{
  "model": "class-conditioned image flow-matching model",
  "dataset": "crops of objects in photos (Visual Genome)",
  "train_examples": 123503,
  "image_size": 32,
  "horizontal_flip": true,
  "conditioning": "class",
  "arch": "unet",
  "objective": "flow_matching",
  "cond_dim": 256,
  "targets": ["object"],
  "num_classes": 300,
  "cond_dropout": 0.1,
  "logit_normal_time": false,
  "norm": "groupnorm",
  "activation": "silu",
  "weight_standardization": true,
  "channel_attention": "se",
  "widths": [64, 64, 128],
  "blocks_per_level": 1,
  "scale_shift_norm": true,
  "attention": false,
  "upsampling": "pixel_shuffle",
  "init": "trunc_normal_002",
  "residual_init": "none",
  "optimizer": "normuon",
  "muon_scale": "match_rms_adamw",
  "lr": 0.0024,
  "momentum": 0.95,
  "nesterov": true,
  "orthogonalizer": "newton_schulz_5",
  "adamw_lr_other_params": 0.00083,
  "grad_clip": 1.0,
  "steps": 32100,
  "batch_size": 128,
  "epochs": 33.3,
  "lr_schedule": "cosine",
  "final_lr_fraction": 0.05,
  "warmup_steps": 1600,
  "weight_decay": 0.05,
  "adamw_weight_decay_other_params": 0
}
Rows from block 2, named by matrix and row number. Rows with one number belong to one channel. Each number is 128 + 24 x the weight over its row's rms, rounded and kept within 0 to 255. All counts start at 0. After the name is the row's rms in percent of the matrix's.
# convs0: first 3x3 conv (model.mid.0.convs.0.weight, 128x128x3x3, standardized in use), inputs 52-64, a 3x3 kernel for each
# convs1: second 3x3 conv (model.mid.0.convs.1.weight, 128x128x3x3, standardized in use, transposed), outputs 52-64, a 3x3 kernel for each
convs0.97 099 [142 154 142 104 121 113 108 160 146 147 132 132 150 128 117 140 139 136 100 119 127 118 116 110 147 113  68 118  97  75 120 153 150  89 101 114 115 149 149 114 127 169 160 158 186 114 149 141  87 112 120 127 148 142 124 146 131 116 162 152  87 180 208 145 159 141 109 139 156 132 150 170 124 128 155 122 123 161 161 126 135 113 115 132 118 116 147  79 136 168 131 116 129 128 109 117 166 150 140 108 157 160 133 147 136 145 115 110 125 151 137 109 127 115 139 178 147]
convs1.97 113 [ 98 104 128 112 110 144  85 132 139  95 123 107 145 146  97 179 153 159 153 112 138 155 119 140 114 111 144 153 141 159 117 125 140 135 131 110  90 156 149  97 162 160  89 153 162 107 150 126 104 118 147  95 109 133  82 150 146 113 141 144 146 165 153 121  96 187 145 109 164 189 156 165  82 106 165  97 118 169  91 123 171 134 111 124 126 129 140 122 102 132 139 118 109 165 132 130 130 115  84 141 145  95 146 137 116 144 159 127 175  68 144 107  95 139 126 160 174]
convs0.98 108 [136 123 128 128  98 122 135  94  99 147 121 125 142 127 148 135 132 160 119 128 126 128 128 134 108 127 167 119 130 133 115 104 110 151 111 107 175  96 117 138 103  95 161 126 133 141  94 108  78 110 144  95 142 146 140  87 131 144  85 109 148  64 111 115  96  97 131 129 118 107 137 127 100 110 135 120 103 118 113 122 154 157 132 141 139 113 158 140 135 138 138 124 126 124 115 119 144 114 131 104 125 117 106  92 155  76  80 128 142 127 131 142 138 120 135 118 130]
convs1.98 117 [139 167 161 131 147 112 105 148 127 120 120 103 117 150 165  84  89 111 101 117 133 101 123 129 167 155 168 134 133 126 148 155 159 136 104 118 137 137 127 139 137 135 155 133 126 104 105 137 129 130 145 135 163 135 168 158  87 137 142  73  95 130 106 154 123 100 152 121  95 142 140 128 139 109 119 148 153 180 141 142 133 111 142 130 121 129 126 130 117  92 153 142 146 145 149 119 134 144 101  89 124 144 118 124 107 159 118 118 119 128 139 143 134  98 153  69  99]
convs0.99 097 [149 166 130 112 109  92 132 124 130  95 110 137 119 145 149  79  96 110  92 146 135  64 109 114  90 109 140 146 132  84 145 125  90 149 159 177 198 187 117 159 112  97 184 142 180 119 117 135 156 123  94 131 120 131 158 123 137 136 119 122 149 125 113 121 138 129 114 142 108 119 142 145 115 123 122 129 132 102 117 144 114 139 139 135 153 134 124 170 150 138 141 136 110 127 102 111 135 116 136 133 104 124 189 141  89 115 125 161 153 149 136 143 147 107 105 113  83]
convs1.99 137 [134 134 122 127 170 122 111 141 137 141 133 128  99 115 118 113 159 139 142 161 156 123 112 140 173 105 138  89 138 120 130 148 126 154 141 120 101 139 126 144 125 106 130 121 102 113 132 162 146 127 134 134 102 134 133 120  68 121 143 103 124 152 112 130 125 189 111  93 161 132 107 172  73 112 149 122 124 138 132 131 159  90 109 100 115 125  79  97 112 107 141 123 131 171 134 103 156 113  77 120 130 126 166  99  95 150 110 123 148 154  89 157 125  88 139 125 162]
convs0.100 087 [115  88  88 120 127 159 131 125 155 138 152 119 154 120 142 148 103 125  90 115 100 101 121 127 112 114 118  80 129 113  83 125 122 118 144  88 110 106  76  65 104  90 104 140 189 110 182 121 151 170  93 163 127 158  81 142  77  85 135  79  85 151  89 116 135 133 139 166  98 153 113  60 152 139 127 149 122 124 148 169 110 118 108 149 141 122 119 142 126 164 146 121 131 113 130 101 125 134 132  86 114 118 140 132 112 134 135  80 137 127 138 135 169 139 140 152 159]
convs1.100 056 [103  86 104 125 126  75 139 119 113 158 107 120 108 106  94 153 143 121 105 144 138 145 154 133 147 170  94 139 116 149 130 102 125 107 113 114 157 147 143 173 165 164 163 187 172 140 109 134 166 159 179 147 152 173 134 151 113 104 123 102 149 146 155 116 100  92 111  92 126 136 107 137 103 112 142  65 118 143 111 135 151 125 108 108 143 105 124 113 100 131 160 149 116 148  97 110 118  87  96 129 125 110 145 121 121 119 143 141 149 144 161 138 127 161  96  64 135]
convs0.101 093 [114 142 189 135 151 180 147 202 183 136  85 110 153 106 133 155 130 153 133 130 110 127 136 129 118 115 117  68  77 127 106 108  91 127 178 124 152 184 149 122 135  90 154 199 137 147 139 110 165 136 119 149  74 108 161 151 132 137 115 109 153 184 151 119 146 116 112 102 133  99 106 126 125 112  96 130  97  98 111  87 119 124 117 151 131 117 159 144 148 177 113 147 139 116 135 119 123 121 123 171 176 147 126 153  98 146 151 119 131 158 138 130 139 138 146 148 139]
convs1.101 108 [120 104  87 110  98 108 127 159 149 115 118 102 132 120 100 167 131 108 130  98 128 130 124 119 130 103 114 147 128 130 134 127 128 106 122 102 175 166 136 171 139 107 156 153 117 128 154 150 114 110 135 136 160 160 126 121 167 138 140 155 134 144 154 114 119 123 133 103 141 138 107 136 109 111 193 121 103 179 120  97 156 135 123 140 121 130 128 111 114 141 149 144 118 144 110 125 160  67  98 110 133 169 129 136 145 115 138 109 211 155 113 198 127 133 190 109 167]
convs0.102 084 [161 138 141 124 134 125 137 155 122 141 102 135 131 132 131 132 136 141 161 112 118 124 144 117 120 129 105 107 128 137 121 174 132 129 147 105 130 191 135 114 139 116 121 148 113 119 108 118 137 147 176 125 180 139 102 150 152 140 170 101 150 183  98 142  96 129 118 132 112 129 146 122 116 106 117  99  87  85 146 100 126 100 180 157 102 161 125 119 159 127 110 130 136 131 154 133 132 140 153 105  71 129 111  87 136 114  74 144 150 127 129 118 107 136 131 131 156]
convs1.102 047 [138 166 124 121 143 131 125 112 134 148 119 114 148 119 113 168 130  99  68  59  50  94  55  81 112  68  71 148 145 134 105 130 121 133 152 114 161 167 160 155 173 169 172 195 177 113 157 171 121 141 194 156 148 159 100  94 139 164 137 123 168 161 158 154 126 129 153 153 133 147 132  99 136 155 169 112 143 149 125 134 134 129 138 137 139 142 145 146 133 143 123 101 117 124  96 123 157  88  93 141 114 169 139 123 143 133 123 117 122 121 152 146 111 135 152 123 144]
convs0.103 077 [125 156 159 128 149 142 163 160 158 107 154 143 141 146 132 132 105 135  86 111 153 124 101 170 133 107 159 117 116 146 133 120 159 154 154 154 118  98 125 107  57 107 118  76 104 161 106 138 178 140 158 192 148 141 129 108 165 128  84 147 103  85 144  95  91 115  85  69 102  90  44 120 133 127 140 136 124 137 135 138 126 157 129 130 132 127 145 141 132 153 130 163 143 127 143 134 126 156 148 104  97 135 118  88 130 143 121 152 139 149 156 158 149 159 138 143 154]
convs1.103 039 [127 130 165 127 121 137 123 133 150 105 112 122 115  97 112 140 133 134 123 100 126 138  92 133 118 106 107 121 130 134  92  99  82 126 143 144 193 155 158 192 145 151 194 152 173 128 115 103 152 141 117 151 152 136 148 128 137 143 115 150 155 116 140 107 135 121 124 141 132 126 143 121 117 118 128 104 136 132 120 138 138 127 121 143 121 104 140 114 121 137 122 120 148 104  91 112 107 124 124 128 125 123 127 131 107 151 151 126  43  53  83  73  77  90  76 101 108]
convs0.104 099 [123 117 133 119 108 132 140 144 144 121 103  75 145 112 128 171 110 108 105 112  90 134 114  88 148 117 100 103 140 152 122 111 117  80 111  96 120 147 152 121 128 171 113 158 160 126 127 124 148 158 224  85  96 177 112 158 127 106 145 129 112 146 126 105 115 139 143 139 112 135 159 139 113 124 141 109 130 109 109  99 110  95 109 127 112 117 128 156 166 162 135 120 121 120 140 127 124 125 127 150 159 150 151 150 158 119 125 140 103 112 143 116  88 146 112  96 130]
convs1.104 143 [ 98 130 110 116 118 150 138 127 163 159 127 103 114 154 124 158 151 109 106 125 115 141 124 127 132 147 137 125 150 164 112 102 146 149 119 124  78 120 163  89 151 164  87 112 153 132 115 108 111 102 127 127 109 151 135 178 140 118 140 174 126 133 167 141 135 146 124 109 130 153 125 144 155 134 147 136 126 144 162 130 159 114  99  91 129 136 126  92 135 122  76 117 109 134 151 142 123 136 129 146 133 139  99 127 139 113 129 138 150 102 130 120 130 105  83 132 119]
convs0.105 100 [146 149 183 105 116 170 107 109 163 111 109 135 121 119 126 140 148 119 151 148  79 140 138  99 127 157 127 148 103 151  80 105 137  54  83 105 116 116 212 118  94 191 152 103 208 164 126  97 118  97  93 125 140 137 109 103 155  85  81 162 127  88 165 141 142 110 108 101 117 118  97  92 126 130 124 120 144 123 111 160 123 161 134 163 134 125 133 133 145 145 150 168 147 123 156 144 115 160 146 151 131 119 124 117 142 117 143 153 111  95 111 117  75 111 143 104 129]
convs1.105 138 [166 142 133 145 140 123 131 149 105 108 109 109 106 108  92 143 154 153 138 120 121 160 121 137 129  86 133 133 146 175 145 145 166  98  86  80  52 141 136  70 156 156  55 132 108 149 141 136 134 137 124 145 161 113 122 124  90  98 151 112 127 153 136 151 171 131 129 141 111 128 138 135 130  83  83 128 105 126 109  92 102 153 110 139 130  95 125 157  79  90  98 109 112 139 141 110  90  79  51 115 128 136  88 118 122 124 112 101  95 108 121 127 128 142 154 152 165]
convs0.106 081 [102 124 106 106 128 143 115 120 124 111 104 141 142 141 173 139 153 140 161 105 116  97 114 107 147 129 122 104 143 103 149 131 115 126 140 128 128 139 128 126 101  93  87  87  89  91 107 148 135 122 123 126 127 143 119 108 122 128 124 123 101 136 174 134 116 122 141 112 128 122 100 115 133  97  86  82  94  97 122  98  97 117 126 108  93 103 122 101 121 135 143 133 144 118 113 125 124 110 112 151 111 111 158 115 123 192 119 134 136 128 116 158 151 143 129 147 156]
convs1.106 052 [115 114 108 120  95  88 128  93  99 101 106 134  86 126 114 129 143 122 115 127 127 133 153 137 124 183 113 114 108 107 103 104 109 122 121 130 158 146 139 158 160 111 155 160 145 123 108  84 178 153 174 101 129 146 129 121 120  97 113 100  96 131 114 144 137 122 145 146 138 159 155 154 109 128 117 131 158 168 142 145 127 120 116 134 120 128 153 104  97 118 155 178 163 135 150 139 124 151 127 143 132 122 140 105  90 135 111  73 127 152 130 126 125 100  66  89  97]
convs0.107 088 [109 133 102 108 133  99 144 143 112  91  67  89 112 100 119 144 144 135 106 131 136 144 140 138 129 129 128 142 158 133 152 137 102 117  96  86 128 147 118 115 130 140 117 147 163 115 112 116 126 149 142 175 157 139 136 170 142 154 158 176 170 151 168 128 145 156 155 147 182 142 153 200 140 111 129 142 134 142 162 127 141 113 123 133  93  99 138  94  98 118 129 106 113 110 121 134 128 106 128 179 152 187 186 153 180 179 176 155 141 123 137 148 151 147 113 150 169]
convs1.107 061 [172 151 123 174 154 143 147 166 139 116  92 110 121 118 110 126  98  84 143 160 149 169 135 162 157 132 146 114 140 126 150 152 148 161 132 130 139 143 130 124 139 131 139 123 134 119 137 109 142 121 132 126 123 144 124 128 110 158 125 122 159 151 128 157 141 137 133 131 123 125 129 123  98 103 120  94 122 137 106 136 139 118 132 119 129 141 131 126 121 101 140 151 154 167 184 188 182 177 155 108 111  95  66  75  89  61  54  82 166 159 139 136 139  82 100 107 143]
convs0.108 106 [ 99 138 157 115 158 163 134 113 104 123 136 165 122 124 149 150 127 106 101 128 136  99 112 136  87 111 156  45 103 113 107 133 133 181 168  88 174 133 124 152 143 126 136 145  90 158 144 150 115 112 137 141 141 142 124 122 126 174 154 135 152 162  98 132 135 155 157 146 162 153 108 132 142 144 124 137 121 134 134 126 145 154 127 136 132 138 105 145 146 108 127 129 100 139 140  96 143 147 131 174 156  89 114  96 140 172 139 149 163 126  89 100  72  90 102  97  94]
convs1.108 136 [151 139 100 118 127 104 111 100  90 129 120 127 141 158 175 122 155 134 122 118 156 124 141 145 160 113 119 130 112  89 144 134 136 118 150 146 143 149 129 140 141 137 126 158 110 110 121 137 158 128 144 104 123 131 140 110  99 135 118  80 133 134 127 132 116 169 117  94 136 106 111 122  76  70 131 108 104 116 114  95 123 124 112 103 116 127 113 138 108  98 177 103 123 181 149 127 188 109 115  92 124 127 118 125  95 135  77 108 141 161 166 127 108 141 167 139 145]
convs0.109 086 [127 150 116  99 129 126 123 163 129 106 104 121 161 156 155 143 121 132  70 140 121 112 158 131 130 139 146  61 133 112 106  89 102 141 143 120 111 166 159 166 176 159 129 193 179 134 110 169 123 154 125 131 148 174 112 192 155 126 176 195 163 143 131 142 147 163 134 117 125 143 132 144 144 147 152 132 152 147 128 157 162 133 136 131  95  84 118 101 115 123 134 118 122 128 102 115 100 121 127 132 167 151 126 143 139 150 148 126 156 147 155 139 128 153 143 138 147]
convs1.109 041 [107 102 112  83 123  99 110 117 103 128 108 112 118 111 103 148 137 144 100  57 111 110  64 106  79  56 101  95 105 103 100 113 114 119 121  96 143 134 140 135 143 123 130 132 131 129  95  80  98 121 113  82 111 131 144 157 136 126 124 144 160 137 164 172 152 151 165 159 139 164 151 127  93 109 137  94 122 157 100 120 123 106 113 138 127 123 125 126 118 119 129 127 131 119 103 107 135 139 118 127 130 114 144 118 102 116 124 108 132 131 129 133 136 159  84 131 142]
convs0.110 092 [127 121 116 117 107 108 118 104 147 138 102 127 149 115 140 137 128 146 108 170 129 119 152 142 123 163 160 131 105  77 153 145  99 108 153 158 140  74 106 106  66  99 146  70  66 135 106  96 138 138 113 128 142 109 118 109  91 126 118 107 124 110 100 141 152 103 122 141  91 154 132  90 113 140 179 122 111 159 160 127 164 137  90 123 136  96 116 135 111 150 127 100 122 120  88 112 129 122 144 133 129 110 128 112 114 139 105 119 106 133 116 129 152 147 138 132 120]
convs1.110 108 [113  93  81 107 138 129 122 128 137 115 141  83 113  98  81 136 117 155 139  98 144 142  72 137 170 101 120 120  80 101 118  68  88 132 122 121 112 156  80  98 140 108  88 135 120 114  99 115 136 125 123 116 111 103  88 120 109  93 138 115 113 143 100 145 137 135 148 135 148 157 148 151 144 113 136 114 115 133 125 133 138 124 130 119 120 134 121 118 137 109 137 138 190 136 122 162 120  97 120 111 114  87 129 109  88 139 132 104 157 161 145 137 159 127 126 175 125]
convs0.111 099 [ 88 136 116 118 161 124 113 137 137 137 135 133 105 104 118 122 134 132 156 181 149 141 193 115 136 207 109 103  75  93 124 119 128  98  82  98 121 114 151 158 165 188 108  99 167 125  96 108 117 107 145 139 126 153 137 119 109 127 108  97  93 112 138 122 108 125 138 102 140 137 102 112 130 143 121 129 137 118 136 125 111 140 132  92 130 105 108 129 144 120 124 146 132  98 122 113 100 111 103 148  76 129 161 109 151 148 114 161 130 103 120 144 120 135 161 111 106]
convs1.111 092 [100 121 126 119 128 114 117 134 123 144 157 147 133 116 132 150 136 160 119 139  81 121  83  58 161 116  76 157 157 125 165 164 125 168 158 126 103 156 111 116 159 124 112 149 127 134 106 109 176 153 132 142 162 146 106 139  94  99 138  93 127 148 124 175 130 167 152 108 142 165 116 174 117  99  86 139 129 140 125 121 132 124 136 132 111 128 138 101  99  94 134 116 132 124 134 140 118  88  99 129 131 128 111  98  95  95 124 126 127 140 147 130 151 133  93 128 153]
convs0.112 106 [148 113  71 127 120 104 110 117 116 149 161 170 163 129 113 137 140 142 112 119 123 115 115  87 122 132 126 107 110 116 146 115 127 168 122 120 193 174 123 164 146 110 157 133 106 126  96 100  87  96 105 107 108 124 138 122  74 109 109  92 165 110 102 119 150 155 112 130 143 129 127 146 134 153 167 132 143 158 134 115 121 106 123 160  88 104 120 104  96 134 155 141 138 130 107 127 120 125 124 150 171 152  76  94 150 142 107 128 137 118 131 137 144 117 117 127 115]
convs1.112 130 [124 142 125  95 148 145  98 115 134 115 122  78 108  97 100 103  94 106 125 153 146 146 138 135 148 160 133 109 103 112 122 138 127 146 134 133  89 136  91 125 118 117 122 102 116 115 135 153 146 161 122 105 124  98 157 144 138 140 118 120 145 132 123 137 114 174 141 104 136 132 108 117  94 127  79 135 139 149 126 136 139 130 128 117 112 144 135 110 126 148 119 109 143 129 138 155 142 137 144  74 106  96 119 155 114 142 130 113 161 123 116 141 105 105 136 121 126]
convs0.113 100 [111 115 125 102  82 127 140 118 129 157 132 142 150 150 156 151 124 104 123 131 121 147 140 132 128 135 189 122 145 134 117 136 141 121 104 106 103 108 131 123 122  91 172 147 103 122 124 108 188 137 146 133 164 163  95 103 165 167 149 136 140 137 127 128 123 140 159 121 157 122 113 101 128 133 129 106 149 156 128 150 151 116 146 161 127 120 136 143 135 129 143 144 123 117 125 109 136 134 139  98 129 136 117 149 103 179 178 153 111 127 131 125 113 139 113 143 129]
convs1.113 072 [117 138 170 117  99 150 128 112 149 164 143 138 116 134 109 140 166 139  88 147 142 114  98 141 120 105 120 164 132 123 138 127 144 126  80  94 121 114  98 109 126 114 113 132 118 127 136 110 181 101  81 121 100 113 109 156 143 101 126 125 133 135 123 110 139 132 136 164 159 127 162 157 136 119 135 135 140 123 127 139 110 137 143 117 136 174 163 113 124 119 143 149 118 133 154 144 160 125 134 105 121 126 116  93  94 101  92 100 106  72  83 115 139 118 115 108 154]
convs0.114 094 [133 125 147 130 134 124 106  96 100 132 105 109 151 123 127 116 130 107 162 150 172 138 142 145 130 135 155 141  93 107 164  89  87 124 113 116 113  88 110 102 106 117 108 127 139 138 138 102 136 135 117 108 133 121 154 137 128 103 115 116 128 108 150 118 109 132 127 105 104 139 135 151 111 143 137 125 127  96 140 134 114 112  83  98 141 119 112 111 145 132 162 154 112 136 160 146 165 145 138 131 139 152 129 136 155 116 148 199 102 101 117 142  93 113 133  78  72]
convs1.114 064 [103  76  66 126 109  64  94 103 115 118 149 159 178 182 140 160 167 136 147 151 162 116 112 133 138 153 146 124 112 131 128 103  78 148 104 115 136 112 104 104  91 102 128 119 121 132 133  86 128 110  83 144 106  99 153 123 118 158 126 125 142 133 135 150 113  93 122 126 108 107 126 120 119 126 119 128 159 123 113 158 158 125 116 109 145 137 141 130 133 139  91 118 122  92 116 125 156 130 113  97 166 143 106 143 146 145 157 147 110  87 172 131 139 122 149 150 193]
convs0.115 099 [111 136 132 143 103 126 110  80 114 106 193 122 159 150 117 129 128 130 147 129 123 199 168  81 141 192 133 164  86  74 132 177 158  87 124 133 128 117 109 116 103 139  81  94 105 150 137 115 121 132 127 123 166 123 148 116 146 118 184 160 107 147 141 141 122 116 122 156 136 125 134 124 125 155 127 144 147 110 131 149 119 102  88 116  88  86 134 126  71 121 167 146 126 126 164 133 146 131 156 132 171 129 117 156 126 109 166 132 126 126  85 108 110 146 105 124 121]
convs1.115 055 [151 134 114 142 110 105 101  99 161 138 135 147 160 100 103 169  92 110 174 111 125 122  99 101 123  87 127 151 111 141 132 102 126 137 136 160 145 146 141  94 107 131 119 108 143 109 138 151 121 111 160 149 128 137 145  93 119 135  97 109 144 125 105 143 125 134 147 146 124 161 147 137 128 161 124 128 168 113 131 189 143 142 151 147 155 150 143 136 126 156 117 137 127 125 135 143 127 111 123 125 157 144 132 173 171 139 179 149 105 126  73 131 165  82 161 104 128]
convs0.116 102 [105  74 153 145 114 150 141 128 153 140 109 115 147 155 151 125 144 127 139 115 121 153 121 131 122 109 147  94  96  46  64 120 119 118 133 106 125 127 113 104 110 116  81  78  90 117 191 159 127 147 136  89 135 119 148 155 128 111 136 168 111 115 143 102 133 100 125 117  96 126 131  99 130 129  94 131 145 105 131 124 103 144 125 131 112  87 136 140 124 131 127 147 138 126 130 131 117 117 159 121 185 140 117 182 123 105 160 127 127 148 136 156 158 128 128 144 115]
convs1.116 142 [139  76 100 138 100 100 143 158 140 115 161 170 104 140 191 141 109 117 178 206 156 147 139 125 126  94 129 149 115 110 104 105 129 130 119 150 126 143 137 108 130 115  98 117 126 128 173 131 171 152 119 125  72 114 134 168 173 106 125 139 113 130 131 177 171 175 178 126 152 174 135 131 133 108  96 150 101  94 132 119 129 152 152 116 143 153 161 113 148 129 141 146 108 163 172 148 146 117 104 110 127 152 115  64 103 152  88 133 116 117 119 145 128 112 111 141 137]
convs0.117 078 [152 128 146 150 136 127 159 159 132 139 146 132 129 112 116 117 126  98 156 117 142 174 171 168 164 158 157 138 133 103 114 138 140 157 149 144 143 113 126 138 102  76 121  97 106  97 113 108 140 161 105  95 146 144 117  81 103 109  94  98  93  86 100 139 136 139  93 116 140 138 130 155 115 118 105 115 135 129 107 100 110 115 119 127 137 119 103 126 150 113 140 132 130 157 145 130 178 161 145 115 133 131 102 130 117  90 108 108 139 163 161 128 140 160 125 119 126]
convs1.117 044 [136 114 129 142 110 137 133 122 135 117 130 137 123 117 112 135 112 138 116 142 144 131 159 126 123 162 145 136 119 142  94  95 109 120 117 121 166 139 138 130 108 120 144 117 153 107 118 137 131 114 126 126 124 128 162 164 167 118 157 163 138 148 144 102 126  77 122 162 120 131 163 125 163 137 136 138 131 144 125 120 138 112 109 114 126 141 139  97  93 108 128  97 110 133 108 106 142 138 118 102 139 154 165 162 148 154 147 133 105 147 112 107 131  89 111  83 123]
convs0.118 116 [113 114 139 143 121  85 119 117 110 117 122 114 115 159 117 112 116 150 156 142 136 141 126 140 153 135 139 119 117 142 112 188 164 131 146 123 129 107 107  76 130 130 118 127 139 158 132 145 108 185 213 135 154 126 101  67 117 113 108  74  71 102 132 147 123 118 103 111 159 100 146 112  96 118 125  98 102 136 105 107 144 139 127 129 107 133 144 132 125 135 126 134 120 128 139 132 136 153 123 144 133 148 140  92 167 127 191 146 138 121 138 130 151 146 129 124 129]
convs1.118 166 [151 144  86 178 134 123 160 124 141 157 135 111 111  89  98 114 108 104 116 121 116 142 102 136  89 125 138 132 126 118 118  97 103 109  86  79 108 119 116 132 108 130 113 108 127 132 126 138 103 146 174 128 153 166  95 109 141 126 140 147 137 162 159 123 130 144 133 135 126 109 126 150 130 113 109 110 129 175 119 121 161 123 128 116 109 100 166 111 121 129 155 125 143 118 139 142 121 147 150 124 107 106 141  80  75 130  92  96 147 138 152 148  94 148 152 137 119]
convs0.119 101 [132 103 105  97 102 118  99  92 105 142 134 135 141 155 154 113 120 123 139 124 120 148 155 133 100 101 124 103 113  87  86 119 160 110 118 123 151 130 157 119  99 111 116 106 107  81 126 126 155 190 186 183 189 157 188 148 170 141 112 147 122 126 121 138 164 143 120 137 124  84 135 105 106  94 130  96 101 123 116 111 136 123 112  88 168 137 109 151 149 112 132 135  92 118 118 126 134 116 120 144  97 136 156 135 137 129 149 147 112 160 156 100 171 144 119 135 139]
convs1.119 087 [120 136 133  91 112 126 115 127  96 101  91 141 127 126 146 120  97 105 151 163 127 137 103  81 161 106  85 155 134 133 117 141 166 114 109 137 140 163 131 118 179 137  85 120 117 128 144 133  70  76  94  89  87 104 106 126 123 101 129 115 112 100 106 150 105 140 167 123 138 170 148 174 157 143  99 140 148 131 144 180 169 146 156 128 153 141 131 127 128 108 121 119 108 155 164 147 143 124 113 127 153 134 117 117 150 138 172 179 140 101 120 155 139  89  59  49 103]
convs0.120 100 [172 168 187 114 111 132 117 114 109 129 112 120 121 127 104 140 155 151 143 135 117 154 179 128 163 159 110 147 160 194 105  67  58 119  99  93 162 184 201 124 194 177  94 120 142 112  99 101  95  80  89 155 107 100 120 133 194 124 132 115 101  91  87 158 137 132 122 109  85 129 107 116 129 136 123 121 101 102 144 118 120 133 146 158  87 111 125 117 129 120 148 161 155 135 116 133 116 121 116 127 170 135 122 126  96 114 102 103 123 120 146 111 117 166 149 139 132]
convs1.120 128 [163 180 169  76 122 154 107  80  91 125 125 149 104 124 153 110 132 143 146 162 136 137 145 109 110 137 140 172 158 134 174 183 183  98 109 103  84 154 153  99 135 137  87  71 104 179 149 113 122 174 158 140 148 116 147 153 140 154 153 160  96  99 122 136 116 167 163 133 180 128 106 159 133 136 128 124 120 127 128 126 118 155 174 202 105 127 127 143 116 121 105 154 129 116 167 133  96 137 120 134 125 119  86 141 143 129 104 100 130 110 152 138 148 108 101 119 130]
convs0.121 089 [144 122 135 122 110 154 111  93 119 167 104 126 150 130 119 161  95 162 111 140 109 116 155 146 153 104 135 150 137 145 140 167 179  66 113 113  82 106  90  85 119 140  63 142  99 125 138 123 117 119 130 155 143 139 146 125 113  89  78  87  78  96 102 107 116 104 113 116 125 115 123 139 137 136 166 126 136 125  91 137 124 131 129 112 126 132  97 138 102  92 121 131 148 169 142 129 112 109 128 123 133 135 106 115  95 167 133 114 138 121 125 118 119 123  95  93 138]
convs1.121 059 [102  79  74 125 123 114 107 122 126 125 136 138 134 128 117 133  76 111 163 158 142 147 116 123 172 146 141 131 129 150 119 112 119 126 132 133 159 135 141 111  85 114 134  97 124 145 116 124 120 111 138 119 117 116 114 123 118 117 100  89 111 121 112 104 139 101 124 146 131 125 134 112 170 163 153 128  99 100 115 123 118 150 134 123 153 141 143 134 131 153 153 165 159 130 124 127 128 125 139 118 130 129 148 152 158 155 152 147  73 107 129 120 126 121 142 117 111]
convs0.122 103 [132 119 141 126  93 126 134 115  95 110 151 127 128 120 113 142 163 152 125 131 118 138 120 105 128 128 121 122  86  83 126  92 124 155 169 133 158 135  63 145 127  96  95 103  61 118 111 110 115 163 170 146 166 180 150 153 106  81 127 160 109 119 105 109 144 141 106 136 114 120  98  65  77  92 101 112  95 111 117 127 114  99 119 136 136 161 142 121  99 137 133 101 119 158  94 141 135 113 115 105 116 106  99  97 102  87 131 128 126 112 102 135 146 156 106 127 139]
convs1.122 116 [139 147  99 121 152 115 116 110 101 145 119 195 141 133 150 136  92 132 140 165 124 126 129  92 142 131 104 123 102 115 103 108 132 119 126 142 121 138 133 104 124 115 127 137 139 117 102 111 102 102 128 127 108 125 118 146 143  84 109 152 122  87 159 147  91 140 143  95 132 193 129 142 121 141 107 143 136  99 167 167 182 121 127 131 156 138 143 113 133 167 139 141 131 152 143 121 117 140  88 143 146 152 154 141 150 164 132 110 177 143 124 172 129 115 126  92 105]
convs0.123 096 [115 106 115 140 133 137 106 103 122 120 108 126 122 112 104 160 129 137 110 110 109 122 122 137 158 129 130 137  94  98 165 136 133 119 139 148 173 140 112 167 117 103 110 117 123  90 104 115 113  96 112 130 118 123 169 133 158 168 166 199 154 163 166 136 136 123 165 168 163 153 144 149 140 153 137 142 129 127 124 121 134 108  93 117 118 109 139 105 112 126 117 109 129 129 136 137 112 115 119 155 163 125 134 163 158 133 160 125 133 128 128 131 117 129 139 116 118]
convs1.123 079 [176 163 124 153 174 147  99 137 144 117 105 111 132 125 109 153 135 107 105 110 132  97  95 108  98 130 114  75  98  90 147 145 131 111 106 122 131 141 143 121 122 144 114 135 145 110 120 111 150 152 161 141 131 107 119 109 122 140 127 124 140 126 122 160 150 135 134 119 121 148 142 130 102 115 108 110 131 116 121 131 117 130 141 146 114 140 160 111 128 145 133 136 141 122 157 176 145 151 146  93  64  69 117 111 101 139 137 101 118 146 150 151 139 132 132 112 127]
convs0.124 104 [147 152 121 136 128 112 121  95 111 151 148 162 178 158 113 110 141 147  96  98  99 117  88 135 144 126 140 105 123 124 120 158 121 135 127 136 155 165 160 122 124 220 137  77  77 135 140 125 175 184  94  91 123 102 166 102 125 114 148 144 125  80 118 163 165 127 169 172 162  81 115 128 137 158 139 156 136 147 156 148 145 143 127 155 124 135  96 106 115 107 127 177 147 117 125 134 123 137 139 128 120 142 175 157 170 126  83 138 141 104 115 183 155 129 104 147 158]
convs1.124 101 [153 180 148 120 129 123 129 155 147 109  95 145 173 137 114  92 123 139 169 142 143 155 146 167 150 120 170 106 109 107 143 136 183  97 102 113 145 134 111 119 159 142  96 120 119 149 157 128 143 130 122 109  91  73 150 125 152 130 106 102 144 150 139 162 129 107 152 135 122 120 145  96  88 116 143 137  99  87 120 147 174 127 136 159 180 153 107 137 157 149 126 103 103 154 190 131 154 123 120 135 153 131 124 154 168 138 104 112  85  88 148 123 115  67 117  86  87]
convs0.125 095 [126 140 144 124 115 118 124 107 113 150 157 176 122 132 163 132 139 152 123  99  99 136 118 144 119 117 146 107 114 140 129 135 117 162 141 124 110  90 105  99 106  88 130 126 161 147 157 128 125 128 155 108 109 140  99 163 116 114  91 111 144 110  97 154 126 157 151 160 164 148 152 181 147 153 152 145 182 168 132 149 154 123 160 138 135 157 116 132 146  94 166 148 142 155 139 141 132 166 139 143 124  92 108 104  83 112 111  97 153 137 152 125 105 141 134 119 132]
convs1.125 054 [123 119 108 144 144  93 107  86  87 103 129 135  95 138 153  99  94 123 122 144 173 155 159 149 160 179 174 133 147 160  87  90 132  83 116 131 153 122 117 151 114 122 149 146 138 130 141 148 128 119 139 120 110 117  89 106 106  88  99 115 106  94 111  99 131 121 130 147 137 151 153 140 122 112 126  90  87  87  59  76  82 142 143 123 140 132 135 122 121 147 128 151 158  91 101 103 122 119 101 148 121 145 170 146 119 180 172 148 116 140 135 142 167 154 141 107  94]